config.toml
model = "sound classifier"
dataset = "acted Russian speech (Dusha)"
train_examples = 26041
noise_aug = 0.01
n_mels = 64
hop_length = 320
input = "log_mel"
spec_augment = false
win_length = 512
targets = ["emotion"]
num_classes = 4
arch = "efficientnet_v2"
norm = "batchnorm"
activation = "gelu"
depths = [5, 5, 5]
kernel_size = 3
stem = "deep"
expansion = 4
widths = [24, 40, 72]
label_smoothing = 0.1
loss = "cross_entropy"
head_dropout = 0.2
init = "kaiming_normal"
residual_init = "scaled_by_depth"
optimizer = "soap"
beta2 = 0.95
lr = 0.0022
beta1 = 0.95
shampoo_beta = 0.95
eps = 1e-08
precondition_frequency = 32
max_precond_dim = 1024
merge_dims = true
one_sided = false
adamw_lr_other_params = 0.0023
gradient_centralization = true
steps = 7700
batch_size = 384
epochs = 113.5
lr_schedule = "cosine"
final_lr_fraction = 0
warmup_steps = 230
weight_decay = 0.2
adamw_weight_decay_other_params = 0.01
Rows from block 9 of a small sound classifier, named by matrix and row number. Rows with one number belong to one channel. Each number is 128 + 24 x the weight over its row's rms, rounded and kept within 0 to 255. All counts start at 0. Numbers have three digits each.
After each channel's rows are labels from the 100 clips, of 14848, where the channel reaches its highest value: "top examples" is what is common among them; "band" is the frequency band that holds the peak. Only what is clearly more common there than usual is listed. The data: acted Russian speech (Dusha). In brackets: how many of the 100.
# convs0: expand 3x3 conv (model.blocks.9.convs.0.weight, 160x40x3x3, each kernel summed), inputs 0-39
# convs1: project pointwise conv (model.blocks.9.convs.1.weight, 40x160x1x1, transposed), outputs 0-39

convs0.78:140112181113161157156138140157163100109133131114142123145100119094173132143183150127152112118119109130120103090100111136
convs1.78:158114121104161158092101142121099148164114117131143128134128098162128105190106096114107136117086146094140153147119152125
top examples: emotion: angry (54)
band: 0 to 250 Hz (79)

convs0.8:126097138159125131103119149179125150150177128148145147093156101080169121170125118141157139121130122121122117107107128173
convs1.8:107127105141124164087148169117095120099125133122149129174117141118106188131106162096108114086130145121115130149134117166
top examples: emotion: angry (45); emotion: positive (45)
band: 250 to 500 Hz (35)

convs0.72:103092120139077096097160143135087152142141124172114094124121168085152106121126154130112160120144122114116119100111155121
convs1.72:095153137103122117129120078086162113154130152160124126116143120135108127100118170102148146116113152175142092100150095109
top examples: emotion: positive (44)
band: 500 to 1000 Hz (45)

convs0.17:117150117147116115147121143164151086109093092134112141121140092117144160134171152134114124165156137137089086111084146143
convs1.17:094138115157118127134116124130183126133103110080096129190148133142120131127113135150139095133083092135111152145128173125
top examples: emotion: positive (53)
band: 250 to 500 Hz (74)

convs0.5:165128131115141164140127117153160128131133161150130152124094126116140180112112107071105171120175106150112117125098143148
convs1.5:134131132156133112108139123127135120114166138140103104124123051172148139126109136156096132111096120132134182112105116082
top examples: emotion: positive (44)
band: 250 to 500 Hz (40); 500 to 1000 Hz (39)

convs0.125:137124118146166104118137136125143163110147129198121156125140109144148119110098163127155111080112109101120126081120160103
convs1.125:203136123131100137140132094133169146163125132146136167168187127112096122134122145120139107138128103146165124125140123122
top examples: emotion: positive (55)
band: 500 to 1000 Hz (72)

convs0.102:129116146100124202081131098112126136131144149154144137147121116140135110142127154116130159111135122059108098091135135119
convs1.102:119135126152161173150101150130132152112105111159159124124075114139130130148137120139103073122130184156138160145128114155
top examples: emotion: angry (40)
band: 500 to 1000 Hz (34)

convs0.46:153128113181104125118112087119087130131128120087119136108126129064152129179135152131099114107140126105144112087134108118
convs1.46:134145159126150123116124152123126107077092075139144132156111101143133118164165089151148093116148130167096129123163132131
top examples: emotion: angry (49)
band: 250 to 500 Hz (66)

convs0.88:106137129193190122132120100129151138149140145144137150134163150080109140152107155134101159132131167125160106133134121131
convs1.88:154082148107142111127152118116102114121118197129115133117128093149142117114159129149078146108116123133129175104089109143
top examples: emotion: positive (60)
band: 250 to 500 Hz (45)

convs0.138:136116125114115134141192138143110123114154160162111135114125116110139094082149140162149174133101144124084138089126137160
convs1.138:144095134142152108110102147109105143145098127151115103136137104126168155136176108152131077116105127146163124148092178126
top examples: emotion: angry (38)
band: 500 to 1000 Hz (39); 0 to 250 Hz (39)

convs0.59:133103152168132152149107103139108120127196089166076116116137132116130134122147142122137106130148173091114122154130137154
convs1.59:142169135122152137081114134082119101124130136125092098129141142085159116152132136119145148174161089084118120155108136132
top examples: emotion: angry (46)
band: 0 to 250 Hz (48)

convs0.94:086157137077104151142146135119150108131140120119091136145123121122121124141086111134140123107075138094076121075116111118
convs1.94:128140115150149113119110175154143151144141120112178118125097162150133123192109132125158132139121118067113153124158114118
top examples: emotion: angry (48)
band: 250 to 500 Hz (53); 500 to 1000 Hz (42)

convs0.97:134126084105176151157148148123129127134124094117162144132128159119108103135150132174127162100088110119098092103114157155
convs1.97:170093152168154104151128122105121133145125148117122123115105142135083165135151135108146091076126089143147155102124092120
top examples: emotion: positive (54)
band: 250 to 500 Hz (52); 500 to 1000 Hz (38)

convs0.153:100139121109120127102108138111089134093130160108185136070117135122132121172124165133119135122131184138119142138160153112
convs1.153:113160147167112148101103134112116142105145129103153111134147102187162135164121170162090144122106114111148152147138152118
top examples: emotion: angry (51)
band: 250 to 500 Hz (42); 0 to 250 Hz (30)

convs0.89:123147146169128112099087169124156145124094138145131160119111161134131164136136113118124133094109110107149113106121187081
convs1.89:151110149126152152161094127128150143123095168138115109105116152154116142148085098121154125113126194139145121094170114132
top examples: emotion: angry (46); emotion: positive (46)
band: 0 to 250 Hz (62)

convs0.69:075104147103115076126117124101133113151068152110150108141147101104129115161158151121136110120137113093137152101117154122
convs1.69:159132116199147128137123132127142156148159112120136142131147121152163109139148147124139120143125122079116092058129155134
top examples: emotion: angry (47); emotion: positive (47)
band: 250 to 500 Hz (50); 500 to 1000 Hz (33)

convs0.48:122126184084138113088100166122143093160102159127109131099150144127125168146120129087097131132107136140111114157158127141
convs1.48:148098132115133111135129127150135109093145157144163120112117163133117098119128164160105207142119078150122133120100110139
top examples: emotion: positive (45)
band: 500 to 1000 Hz (55); 250 to 500 Hz (27)

convs0.74:114104101117124107134124122072094140144114117120132165150123131091118104114139114082116089105084075119148151131134141161
convs1.74:135101134131083140114111137112136101113151130168159118104122180160123180111098143139101138128139143096181105122109122106
top examples: emotion: angry (38)
band: 500 to 1000 Hz (56); 250 to 500 Hz (33)