A small sound classifier, trained from scratch.
Model: 0.627M parameters, norm batchnorm, activation gelu, depths [5, 5, 5].
Rows from block 5, named by matrix and row number. Each number is 128 + 24 x the weight over its row's rms, rounded and kept within 0 to 255. All counts start at 0. Numbers have three digits each. After the name is the row's rms in percent of the matrix's.
# convs0: expand 3x3 conv, stride 2 (model.blocks.5.convs.0.weight, 96x24x3x3), inputs 0-11, a 3x3 kernel for each
convs0.0 094:126110138066151097141152129118109094124135161132158126165093128130127211158158109134124178118139101143097105114117126097123120164093147095133103140088131137114129115156120133127158111134148135156148147136123120105094136131130142149142131139147061167140094141118113122124129146115134134121129187124092156138100108153131125168
convs0.1 101:147094094106170103123138113132110107111105124128143152117140163138131172125126148131134123111124156122110130126159126176134119093137155145112145152120063147120148081121141140100110120129152130151111111125117142140097125120119073154151133156134156110134119117131195119123113082165120128120125134112074126115085145164113134100
convs0.2 105:116108179113098157117112139125103146189108136138112115116170113154164125092120117114146178141119118138128143112132147146138139171102092185145077140128140122112132150124103138110106125096189144165118143149113149104121129140147125122122110073141114134102125122147164162124149156068141134107125110109112086078103143171128106136
convs0.3 091:147132179095148123153131137117131151146149122118112127137109093152136124133148125090110109099093171206129138128115145133093135105124111135131119103147134124140102159143142131144155126108108162156124102161130168137090112131114134144084133105120114173117083133119077099117104127163092115127116082141140109056133107124108104129
convs0.4 104:149125120111129136142144140111107106132124096113174136136140109164120159109128101168098129146143141150143137114140085124178086129133133107161147107132158078122122123151116153119096117079128109154129117133135156134105139101127177143113147167146172103161138134154135118190141148155137144161120135164130141145163133168158131128
convs0.5 101:160143103132105096109118122167103118168129104095151128169119104123119120108112110111106133115149123089123141089124127172129115152160132124133155125158164140133122130177149117152140151120087081104149139153122079116111085131115146125109128150119102214148150123146134115125095162135118109104103119147115145161093118116142139092
convs0.6 093:119128139105107109121148186148140082113156102098128167132122142133099147079097153113136082146148168178116126149108142124157162122149163132109119131131097144142149102140146097102160116121159119148171130116114133165132122113135132114144101142172108116092119136131100104142140096095126131110111085100111153141126098158130118157
convs0.7 099:125159135165118138123182092122124120133092135185076107125122099153118141156130153165114097151143139118128117133118118109159146084096102114131137121126095151150149107132159099111119130156139126130148117118112175106132147096156130116113132135126100141177109154131132136128126078142158132145149139125116125139133136135104127101
convs0.8 100:171133156093135112116142130121150112091116156093125119100142099077158091136115129112120197101130165133117179126139119125116132120179116122198090135081090101113143153152110121138157099140082141133087095142167084112123146102163164134122116144165133149144141127145106119146127137104124113128128129097203134131135136081117087142
convs0.9 103:160153107128158139111117151139168143112119072118100159117118181181171104144150163123150139084150128134107145142148111159163128154121094139074139152144152126141110131115091159159086112179143093142144138117143094123100124119129123125126159134099111105102107128088165124126115160139118097112166168129110119135149106138131122179
convs0.10 106:163125122141136109142149147123160121119086089150123155102134112142145063192117127152185148109149158126120120087163158119136124126134131145097130120139159114127132184155117147146185105133152113172145131130105161135132186087159115132131121099110134107125117121149151116147135094097112165146173150146112141163146120188143152120
convs0.11 099:097123103154116112114085127117079108095145107119113105122151087158126180181150103112174155163136151143177128136125135104135153119132141132153169147142141132156145087137117152122121175144102105065122084124072151133163088097129141148093118162118151124132175142123144163149177080124142130100141122171111110167111104113166125159
convs0.12 099:138130139139173127107101131133122107131150108127091154134134114158096130113143122105144148120106105135137150142094145132129156147163050082134161098122102151154097129136106146133129110172098140110131114120150143148157103133191078112107150130132139141107167116104075075141064127129109108117159108113129116148148109166122141100
convs0.13 099:100111163149123130139098096168170133113106122113135156139136148164118095122116096100135088167159069151139145086119178110137102126123168117121112115115146121129111128157155150094110102097101132083136123172139150102131144101094116166107102127141114100107123106156116108161144135123104133148165139170125120116133117137147140109
convs0.14 102:119124109115160164099131122090134167128100168088110168132127139113108129132191179197094117102089141122113123110146129139097158112125135097116107083146109103165143108131109107126110168111138143082132128188108173129128103155084128157115136173113114151154136107112149111128066146121148142154104137139118107107119097121130121172
convs0.15 103:125097126170160130124156138101116137108125118136098144131129149105099147116128139073162136128131111148127153124153087150114152133104156087129118118125102122123152120117157160140081100130078135120121112133077164084166119107135106153080112103138113092128174150127131169160094170153113102147121138108116146116115136175131164165
convs0.16 096:121141159123127094123085141126200117137113174115139114175081118135125119130150105114128146103101124149161130164109145134129100130134104137145155126168084150078132138083078143154101164147151118126125096154166121120130096110135139105150154127158111146128117120109127135171150093125115127114127132122153135120104119100123140129
convs0.17 100:123162122101124113130096116165153074118043139152135111096127120099179121140126165122087145132135134143125122135180106082121154119136158126107140120105147152129149144136110122168107115154155104136105114120103140099159067146148134166090100119083140111137149112104126129110133096135106104167152118117124122145166101120148126099
convs0.18 104:111152124170116145116128109123132096120139135125110117140082116121118154164095090096148128110095149121121140160131154162104131132113103121175124107134111138124115096122078137120107145140092137120171128103129090095179172093170113122155095106123061134148139103119115139086105127104084142098127149139101138136135097143089135157
convs0.19 101:113167174166136142134173123103133085137157131140151106104173138127134165132159166100084145092103110143146087121167096138121117145091171128127129135130100164143099161128151116139131181106084123066136149152121076146106123156128156141140135148107090102119174134166124126132144117148106123191116102097155113108127121111130099113
convs0.20 104:139132113130107116127162132124121169156135125135146125120074146135169127142125138105140124168128129138141108131114123071121124140110181119132150163086143159134137167124121086097148086158119177055117104141162106148123143143094147142119098127123143180170125121114116106130125150101163100113154114120101091160148124100096122102
convs0.21 103:145117153109121189110127121101152165130134133126150130127146110100108099181118137132127127087145117110152134104161096086171143120114117082145098136136126174136163102124146138095125126135148129184126131093119134113104117125110125147138117165143118155123159118113135184116046145120150117088136104104158118143140086136125135131
convs0.22 098:129132148121129132136147109129161119136092133122132092110119115105154138138143129126162134124119133158112141128095180145122106139134142158131118143128154103090148155086133171083138137098127128140129154103160159105162095169110140182107170163145115131110115118133129093119144148136121137180093078115137130133128114155128139134
convs0.23 096:159106101125087124105095144113118121137135098123115102127143148134130116101114153061141096145148156166148085138156105123147111146141125115122123092131110152119143105100141101115090146114151141100146144122181140147112163108109104103091117162135103156128132116092118145139111092135106111132077148141147155157130105106156134152
convs0.24 110:112145119152086199153135157095128102134155115145134108157123143133155105121135091118135152135140149138153133142131124126113122124086128132115121152153117084190122131149096136131142102093109112134090133164104104171138120108124124151151179123130172151140138114130164120111119125112092124118137113125120104105090120151125121144
convs0.25 096:094122123171110155179123095132128084157129131126099146092110164116120111134105068172125110144137130125134129082143137146134120137117138081160097148163134138159101143086073117151137150157127063149152118118119181144101123127145083142137108156126115157143152127110120098124134164122129156127143160142148116135126133141123127113
convs0.26 090:110161106162087157111122183126137107137095105094080116102164167158099164133096137134106104101137135123140148134163123146150132076104114126121126159128184161117107099089144126093109149113147158155112142118100149140151111128160136134117119142086090104131132137062100108144133151086122117129121129119149121123139104082117101120
convs0.27 106:137123180161140132110133134133120115155105113114134139126108150116155127108153132117143096138146091138168103080104126096131155098180141144086163163115126125146137086121165131121122133162130116119108153143097120127107154161186127110165171098146119124101103139138111141103121092133166121179117119133109095122113105124109115154
convs0.28 100:122142119120132114111152086068161141119134121120124151116122164140129151125146143127135141101099134157108155131138109104117152117129101113170134137141115155130124116164136110122134156098115130128109164137080173101071158136149116150143138110117138145174171134151141115119122119117156145124108121145126155058095129178141106117
convs0.29 101:155155093143101134147073145169118147126110117100115142137117167138149154094165136169151142094125150142095119095129167134162124100131107078080108128129085104166167148151151111183133155110113137151114123117142117099150124130128088150123135118120182110109131135165149132112137082146156131137140102111113145116085159139099144136
convs0.30 100:105168109103157099149106125136101084119150144173117132109102187109121134108122142130131100124131096114129151061093128152142141112144116127096165135104087080132117108119088096162113140124164172156119162115137139111128101118117128161149136125153134128141151130147136105088136153104112097133101120084161068159107142136116132141
convs0.31 102:135107158128173088081164130135078113161132116090136150145144128122141146093138120135137151129135099176116129142123127118136129114128126127102131142088124120171093114111147149171083124175126123080119129110132177123131134152150118093160154145114128095102126139147123161143122096127109179144113176128136124118129121132125118082
convs0.32 104:145128123096148141141111118106159113114137144132110112162125148144083117135106149167097117100130159109102088125164074149180085110116150153121172165135135124134088172140109072096098121148117140147088157109129151138103111153129105147143122094112122144121119134137143178174131135135123141107105089151113153144121126132138107123
convs0.33 099:130123132106138131118150144149131094153178176095124151147180132089141175102167161123135091159148125112115176090145125144124075102119135118104148151113101155158130132176108142140097113125157123168114145119124105162177099127161138127119111088117126123120134111105116112164117142138106130164127137144145141119097127167143140124
convs0.34 097:089125152089116130134090139175171134132158137165120142130084113084084121138143112115117182143091153116161145115120114180118164124153156116112077149124126124124124128128123134134151083130149117127163093135123134114103090129144129102119128143140136149110126149141112152174104149131161141116116120099111143134104073157145148179
convs0.35 101:125167094154132126125096164141105120124093165131151095155091169148153150129157128165122108086117103124114116101120091161168137109113085118100130158118125094131136124124107123137172101135132120090141140134109115142119194143147073080120116143092090110151126142085150130124118180139110125150144149161110151139083095154125103110
convs0.36 102:123087124113112102132108144162121127137116120153115162093127141145115145138135148152114130106143115185110172147088146158108149126116138140161135201144067127146124156139111126136117169119117142168177107143140158128134137148133128105150130099183163123128121151126170158064098104070130149172170140140130126137130117112118153121
convs0.37 097:146123103137125160129160126118123151113155129103097131125144179151105120114140113156142134092132110122124101140138124121126098097128130135116189120164108143105124141172145121145113105134126143101124133079131090138098110182153113095108167148111084178164145148135106086110138134113122122110146130154140109128138180123141095148
convs0.38 093:131114108091134132185183133119122133154124127153111122122153099105115101119133145132103149142125124100114179124137136148136118083127101120137158113140139111118137130169114126129175152146113153160118139094105093047114120115120096135107106107116153118127139151188127152112146131098101146150096104131142073152160126063115107156
convs0.39 099:120141168098149127199145117146142151073101112147140101107104121133149115139143094118090172114145099103152107164092103133110160094144091141150135117124124151167129128150129123108103095134129126125131096130131143110140149135141162105124114105138128137138120123099095164101099134173136094143136100147169101106097131137152132104
convs0.40 095:172135117135092128110095118119115168130097149096132162104114119134145146132149155146153142116106130144148174135122138129111143132107163127154121109116109106159103079112149108101164146100145118141111104151109134156120074181112154087133132136086117108136101126090102123105114158069130102131058140127139136151101138168137114127
convs0.41 102:150134114114099107175142170121140118169123136110111123162131097118146087108140102128117117155106141130125121140133112092157080114115126090133111141104133155163155149112120122113120150138108140128116088143112152144130141142167142130102105170098140133133129122136101124136163129085122132121129108145136131126104150151106076147
convs0.42 105:171117162149118135091136169097152122115145118136090168163122125108126131161144120114163139145128118115152112097098155151197131148121143175116129088102189100131140093161141110148132112123153111163117121127161145128145127137157123132191125135113123138130091100128122105127101090109146088143093112169127154075185135149127134101
convs0.43 101:121173104107097092130148091116100095126116112150152154153144094153108129182193116132122179122131165112055128095149110129126120187119097129167141139120156111136134132124109115105127121107126129115132143097113094175134146105105081119152087176120159149115162097130139117140091123107162126152145122111134118141099114116145124139
convs0.44 101:107071136135147128132126105117110143156107111166119135094109115172123115125120128141143157095129146116101195128144124154124118089078123121133125111141133146135130116138122145092113168128121118139119143147139135133193160169132127124113091084115148086123097148163123101145142142114101098170198137140153102151141109120102108177
convs0.45 102:077133139116151135089165118088119144113105116083149152116127169130131083124144096126164109126158137165108081120107123152087117182130092131121154107163125134138136127150114130093153079147142102129131111160079105092137105124100151122135112136166151133127107129127145093191125109105175090131144123149118125127097107094158167101
convs0.46 100:098148121142115104132128098138127087120104144119123127146135139175106148158130137200154113086098090146088127115140107147118126121127111117124145114166120089062155136132121133145125133103133094095153119151190139171104106074145149089144112123101184110158112075156089115105149107118123161112068100139139103105110104179121140153
convs0.47 101:110149115114165084130105129140137140118104117168068144121105149138123092109127120126135154174127139085172146090093130130144139178106113079155110137139119147098121101153118174116124144119157097110140158131117163111106127136148159133119128153126109133108100165136153086149079161139149112148132119165145133107148095099124135159
convs0.48 099:155161097137124090135119126129132105125141109097073125153086145126067102120143138132087122130139068185166133149150129130087146125120168155170123132136142174121127100142184093139133133094104090135128134135173123121174114107125132109120128142106150204128161105128135136136100158169123122153131135141097143136082138143108139122
convs0.49 095:137115127140132151161092088126111106116103123098127108166099127119158151130156158099139129164134090157128122123174125125146150141101145140112147138144098139122081147094133108111104157153140153167129111159160124111102081132141099129141119119068107099149150121111111150139161131142127092105104094128112131094156125116094131108
convs0.50 098:144112094125091140117123138101156122124108135086120128136128140118137164125133126131127155141181135135108162099086112156121102158114120145173107151107143151101140124115126124121145143120083119147119113114115104113141147117147118095116145099097083132154107118150117145159114084171149086142101118170147132137108153130081158125
convs0.51 104:103115145139147092180121151111129123118134077107117110119130136106127113079142142093120157149131159146092126112111127136139134150115122087173121138107135150150136114093110105086180137123103110088156155140169087160135158106144189161161140133099157109152136150119100109140128095116105133099094154130125100141115115109127138116
convs0.52 097:137116114144121084089130125138120127186115146143143111097119175113116094124080173147111144154139129133147136125055127113111151147132141157160120117155105114135158114131094142125105150131122160123107150133111112160134110102100150112147101159173156119146141131093094155149137140111145090160084100157112118109121123120148124103
convs0.53 102:068150117104139119107145127137114119130125137099138125125127124137111108164113123116091128134109101097184121125106147088088156111117095100145186102187137104122129112100173143101121105136147133110155111109125185118154095138128112130130167122135129111131152147088112132123098137183112139146164064117144147134112125134100125117
convs0.54 100:131118172133098164126170085185121082112144137109106156149102139089101133103101102136098140102132086108157105112110163133109105096142121146124140115119129113115130144122078122130125153120126143119136139120132149148113160154150149106128127129143115087122155164172152125112140144116077152085120078144111122125111172141150147133
convs0.55 104:119105159109128117104110100135115148177089117111146123172130154117148100104121084143155088145128143104119115136108104097108142118165161152139087140141146163151120134172129088126178140131151159058145090171160129113180134172164117112191127144126131133159151140152113116102130115141119147094152099165117123141156112126095130124
convs0.56 105:159167133093132144150073121114151107145099119097098135153095087117119133113086125123123103108102130111114156158121098114144076120095120127138148122152105127155169092147126148136151120140102093146142155124112137157167133154172135160147124124149183119145116117082114127144071120182114133123149134096115094131157129116089143105
convs0.57 099:132095160126158183129181106104074142161147134146108135144093159166145102127152110161082144129097120094133164135108066086138119138137115122126151121122104093154132096129125161157122127126164172097155153143125130128132094086117123130124151157149140077132112156136129136126134113157122115119158093119114137086136137184135105127
convs0.58 104:135099152095084071154096079135150150146123104118164131161143111141173101108191096145136117126111093157136167125128143134123155156093081126117156105137094181127125133099131099147159145162096117166146150112091132143117167123113108165127097156132111107116122149122128143138144114111155123145119114159130167103128107090160119115
convs0.59 102:176152072172152144122139153167131131083106140173153140169159110172177097106102135119062118148128134186118096085142140158160119153125139162132130133125148129132168114145096148158094146160106104165109155148124145124163159151086142165116124120110110109122145092167105136135105111145118124156171104156109081090094151124171165123
convs0.60 097:157118118142105101134137094114138157123081109144109154188104111107105158095113106108166147164146123154169177114148144123115143154131140123093138157179127104113131155145101102095161156176149131139113120150113101109123103106107108121173135122139124137142120153107150142090078116211089130098108148155158146125062131121123098103
convs0.61 104:134115140131151140123145129131139131144117096147089170157096105111124192114129095126142115098149133118140148112134122121133131113136091109113064150140143133110119115152104135137149166123110115120109163149098152159173127126114121084139091130152152126101131129117121132101089130081161111129153186129140136105116161096143136115
convs0.62 093:090110183149113142154121126090160135099122149109132119116135094116146137112118135141149083121153163160154131109108116146133122105154144141139140163128131123141130148134116116171114089102076142142142151156123122118099094125115132134101131153137102137166141147091135090137121148127103148157156144123134078096145128140115163147
convs0.63 098:125148154133085147103174132137132121158094114153123157144137121145173138179146139164143138141155160116137116148145121121132130153112096133116124158078144138100181127109127138109114112166101142109087128185138152135108121148099105109175140104121060134163119141137100115089105087196125134116160127098141137082142124121160113140
convs0.64 100:125099083124125169146122133164133123127147068111133128141130120125110108166151153159119147119153116118121121143188145130106105119130104113149184121161143144163101109118153121129127108080146106192139089120184131164127120146116155089143127132080174114112144133131130100104130107116147108122177133086120142121131190110127093154
convs0.65 098:147126170127151105117119145149126160084109137104125139130105123170115095115172159134115126123147094103144153118110116095138103160155132109126156107146095115140108132154075091132110085119130128176139130086137059139137163129117151126127130138073128176086108132100109106138162111070145109108095131115139137101109091115144146173
convs0.66 106:159167131096078073126139206168114174173156103134133114138098154090086142143131081116167112112081111127110108097110127114112123119137103143113166097095129116123136120112123134095132110114099132191095123129162088105100119147163129117144120140088133118140129137147105139136131151125115131155139103159180119136116085158126130123
convs0.67 102:124118110127121101153137125118103161161111160138142147104098121138096110139113175118159119155135146119166106142129108166179124118137164166114134108097081121136122188150175147129121099137155145134068113159129148129125125144135120146090115100176129111164133118138135082149111084125111125086131119151163135100117116166131109146
convs0.68 103:134160084091130139072133159181087119149156103111114109085140138127124108116110120138142137117130103163137143139139116110164127149126094121152139111098129120117097149173091164093091115158151108103177123111097110128135101087111143136118137190167162165154144144097123072111125118114128130128117108126145098136180149120125149117
convs0.69 097:103178141137142090123168160114123073135113100169099128115108142114126094130127114119093124086122131105110138078131156103100140116172152082133116105173112129142093132134138091111156138150088110158119128104090144149168151127087140124160156141113108160118147133103100113110106061127174134141148150124133111178171135094164091118
convs0.70 100:139106146154139108137141122100084132077154099145142116178095117133159115114101161123147086118142151084122142129144129112134143150094172125158157099114092114115127098104110171166109145137149082137071113127088125149138113129123113130104151108161088129160132121184099129111098149075125122128118120126130131150128106133100110111
convs0.71 098:097166101138171105133156167093106137124112134133161063112099189114100116101110133134131118116158134167180133108150116137083182116115144121118108159130136134125143112105149121085142104132144127144129096110108145135133147132162131141106152168147091106168098102104082086123145151126118162118132081099139133104105127121169161118
convs0.72 101:141094109097134146142173165124142132122121134094109148126160087142098149118111115114078102095095116132149179111124133167108107147133085142128158143131130170124061120138102142134096128122110105129123089138114096108144093130065116128178101132113148113167086152129189147111173124157119149130152116106129154123150140118123145096
convs0.73 102:131107113086139075126137112145132118130162129096110148137123164120161132083088131137128101155122119135106130101174114153108125121102105158090126173135137120150153164125081142144103123129091120133105132137108088127133074124139154149166135159135103132116160124130111114161150113096146115109118120134046097122109142118111107145
convs0.74 095:155156121154137153135113155092124166146138135142128123153104119173186090115086099165120095141116074069125155134142107135143130170132130143131155141129139085090131144118105078178135130136116075117130151128116162129148119152081173106150083131148156131144127135147161140135109124093133100154134101105144133137143178159093122097
convs0.75 092:095105124130130142165098146133114134138112120147094136124110118128100117146127116132124145103099125113124166181135088153164119094114130140177100110118135109114132132112107088116096119129119112140096150124151144117144115073138097083157109150190070125116090138114152141140129101152146096136087139173126149124161110135153116107
convs0.76 099:136128128132123132100139135108140156122121084170139101129146135092126133110176149105113164100152090149099167173106116126132134101150184139144139177098114117113129142115131123121109150121142137127124175091076134084132127137111129178098090165112163134091140172117116133105148091116162156160090141117143137086124133132148092097
convs0.77 100:122116154120096125087122155115103109130114107122156111122139163143109136140140119121139141126163138148108100143123139095139150126160163118157099107140120087130120127124149138090146164134129123149132147099171118104102183130143105200120096118141096150139110139142189139109114180114150156122157123125125104126115112122128064178
convs0.78 098:141101153156120105144127079124148172134148101091115126113151179140176120137158099138125146129127132127117156117117154094122089162106117129168098139185094142113112132141138082103164098146158143108112156099076164150139097091123092142179145121146144114121141108139141193111136093128153173135088114138150134148171093121142099142
convs0.79 096:108119121143172123088068170129109122124132152129117131115110137108100129123107147144133104148112136116139144169080134139126129096152123128123137165119173092097129143098087098122149126090140134138083118111115146136153143138100114184137112106129147059092113108108087130152139131116167164120134100138099166116115124133135135111
convs0.80 100:117137168114105178195134128135120119129124100187087135157162099156159085105124112111148157138137132150139106142115158112153072124113125136093122122152125085130100127133112175153148145116117137133126145135131176105093156120119124058117115110121084131088118130127133127158143158120130103152106145144150153142131105098159183127
convs0.81 096:121119112128100067132121142133100126104073122142131179106084129163120113125113069115124092140121072100145108085138072141135147107147143140138116125161096157127138159139129163089129146112166092125098120167075134127095171125134138116135109105131096152158112144084117128116150117138134143107110137137140118153160172127130120115
convs0.82 100:135117140144140129130115105164103127103110141102092131088125142138150177166141090139127139142133157141144094155140113142163161109136147135141165130169095155141129178094096118167110094149145136103145149109075101167113100134133083138129121092136131144068194148122081145142134120137128168158160175126101083164140120122143132141
convs0.83 106:173127129135143089094103124156133080141135124096100102104104114119133107144141125135116137126107174109165145072123138089168127108119116152169140105137135078124145108161148137117131150121074180073121098115145133111123124137125140109154125136130158088160139132123146175123110163111099128116156113168127110097109129121098086155
convs0.84 101:105140119126113140134123165151124130113116141112119150150134138132168149113134132095143128093086133145131138120156150180123174141113130141175108119161160089142116142101208152124174129145117094141118110123171161171160138136170107181122096115146154150134104179136118128151112084152171086122141142142141112156162113146115170156
convs0.85 099:158213128112135177135105184104092160115116141137081103159077169124142141125134112113172157140086136132085141137148111110109097111101095160140141126137102099113133137143137104176127127142125125140140137134122165152100159110178136144148158152134110106171117123118153139105125154116139132196126113142166183113120093145129146174
convs0.86 093:113166140100093078164116098114054085117130124136139142094108119121088108122157140127105183097106056101152138158080108090169158083125124111118130140097087152100140132131096156172163155132175104109065128109140151129132140098130106125167113127117136112139139127137126151090126148099101131135146131125102114126139151118135135152
convs0.87 100:149143153147137185082188148129149172146110174173131110156142141145133155153111149125128187124142134130106139136094101146127140127138146089114139095161151171125132092133131082146136151147121124124118118158139102153058108128113113151164102167136108128101112128111151107118122150132152102115105114112115141122069089128102149127
convs0.88 094:169164136171103116105101140125137096106155116151123144155155077097177140127119163131120120144106134109127109115094130137145134127150131145137133135197100119128085077125123094142160127113126111166139135142137104108161164096125129140158149130098081140148103154130111073146117113129127121108104164085099119145100160125131136088
convs0.89 090:153126145147186105132123179129099125086135110123127126136156102142085141120112131162165104188156110116131133110097112129134179124140126119130125138125115135103096192118084145117090150121125097170099134172116113179122119159087139131166163117156146105072120138121117127108118135104142169123127117127138121133132154133169078169
convs0.90 106:084156105121102142132134162133132149104126156150105119145180143087164150129113148144133149097190146170175129149150117162131121088124139071078152138116109105123155089142163131137124130124129148127102128140106098111141074135156109078127166116134107141125133139162124103156128127129126119133133133147083122126163083149079095137
convs0.91 099:121090100129157151125124103101093132135141167096152102147128128116092132157164140136150122112107116122123119113121147164132144113149100142152123138116149079150113131111105169122126073144107127098149108158130142153133131142127102100141160174114157110138106174093081101194136121087127114110123131140135094142106152120136141152
convs0.92 104:135138126129142161109109187167124145155130091094112098126132111157119146087144097126117108110116171107109129162110104099119140156157100163107113135138144107135121104099098107121077140160140119113127154179140148105104135058129132095151109134116146100103117095158132136131164156140119059120114173065126140122118149119131128124
convs0.93 097:113086097123112148153086160111107119123160091124130127146076169105126121138149145135111139129112147120130191142151121132122129121111137118118124144109147177077141121118154138120116112125086141142153146123123121098093096097129127153129119130175136104107129097108106133079138157128142094129121175124152101108123106084109152161
convs0.94 107:125154140108144118101158142134112137096160115143156165081123131148120122116135153140116123152129147154121076118125142141124163166136152138167124147136156142195124164094102128107129140127128114140138133113131179147148094118160099110144126161138132117132113138205121134103174120156165102124128170163090095128160167135151130156
convs0.95 106:120108168121103153135123130115150129132098159130162106142151100128138123194165083138146144167097128124171189112141138130153137130113119094184159175120114149087148121121130119151108141120162105131161123118123142167116118158102105114206148131134165133107117128090104149135158122080153142131155152132124126105120107144126138115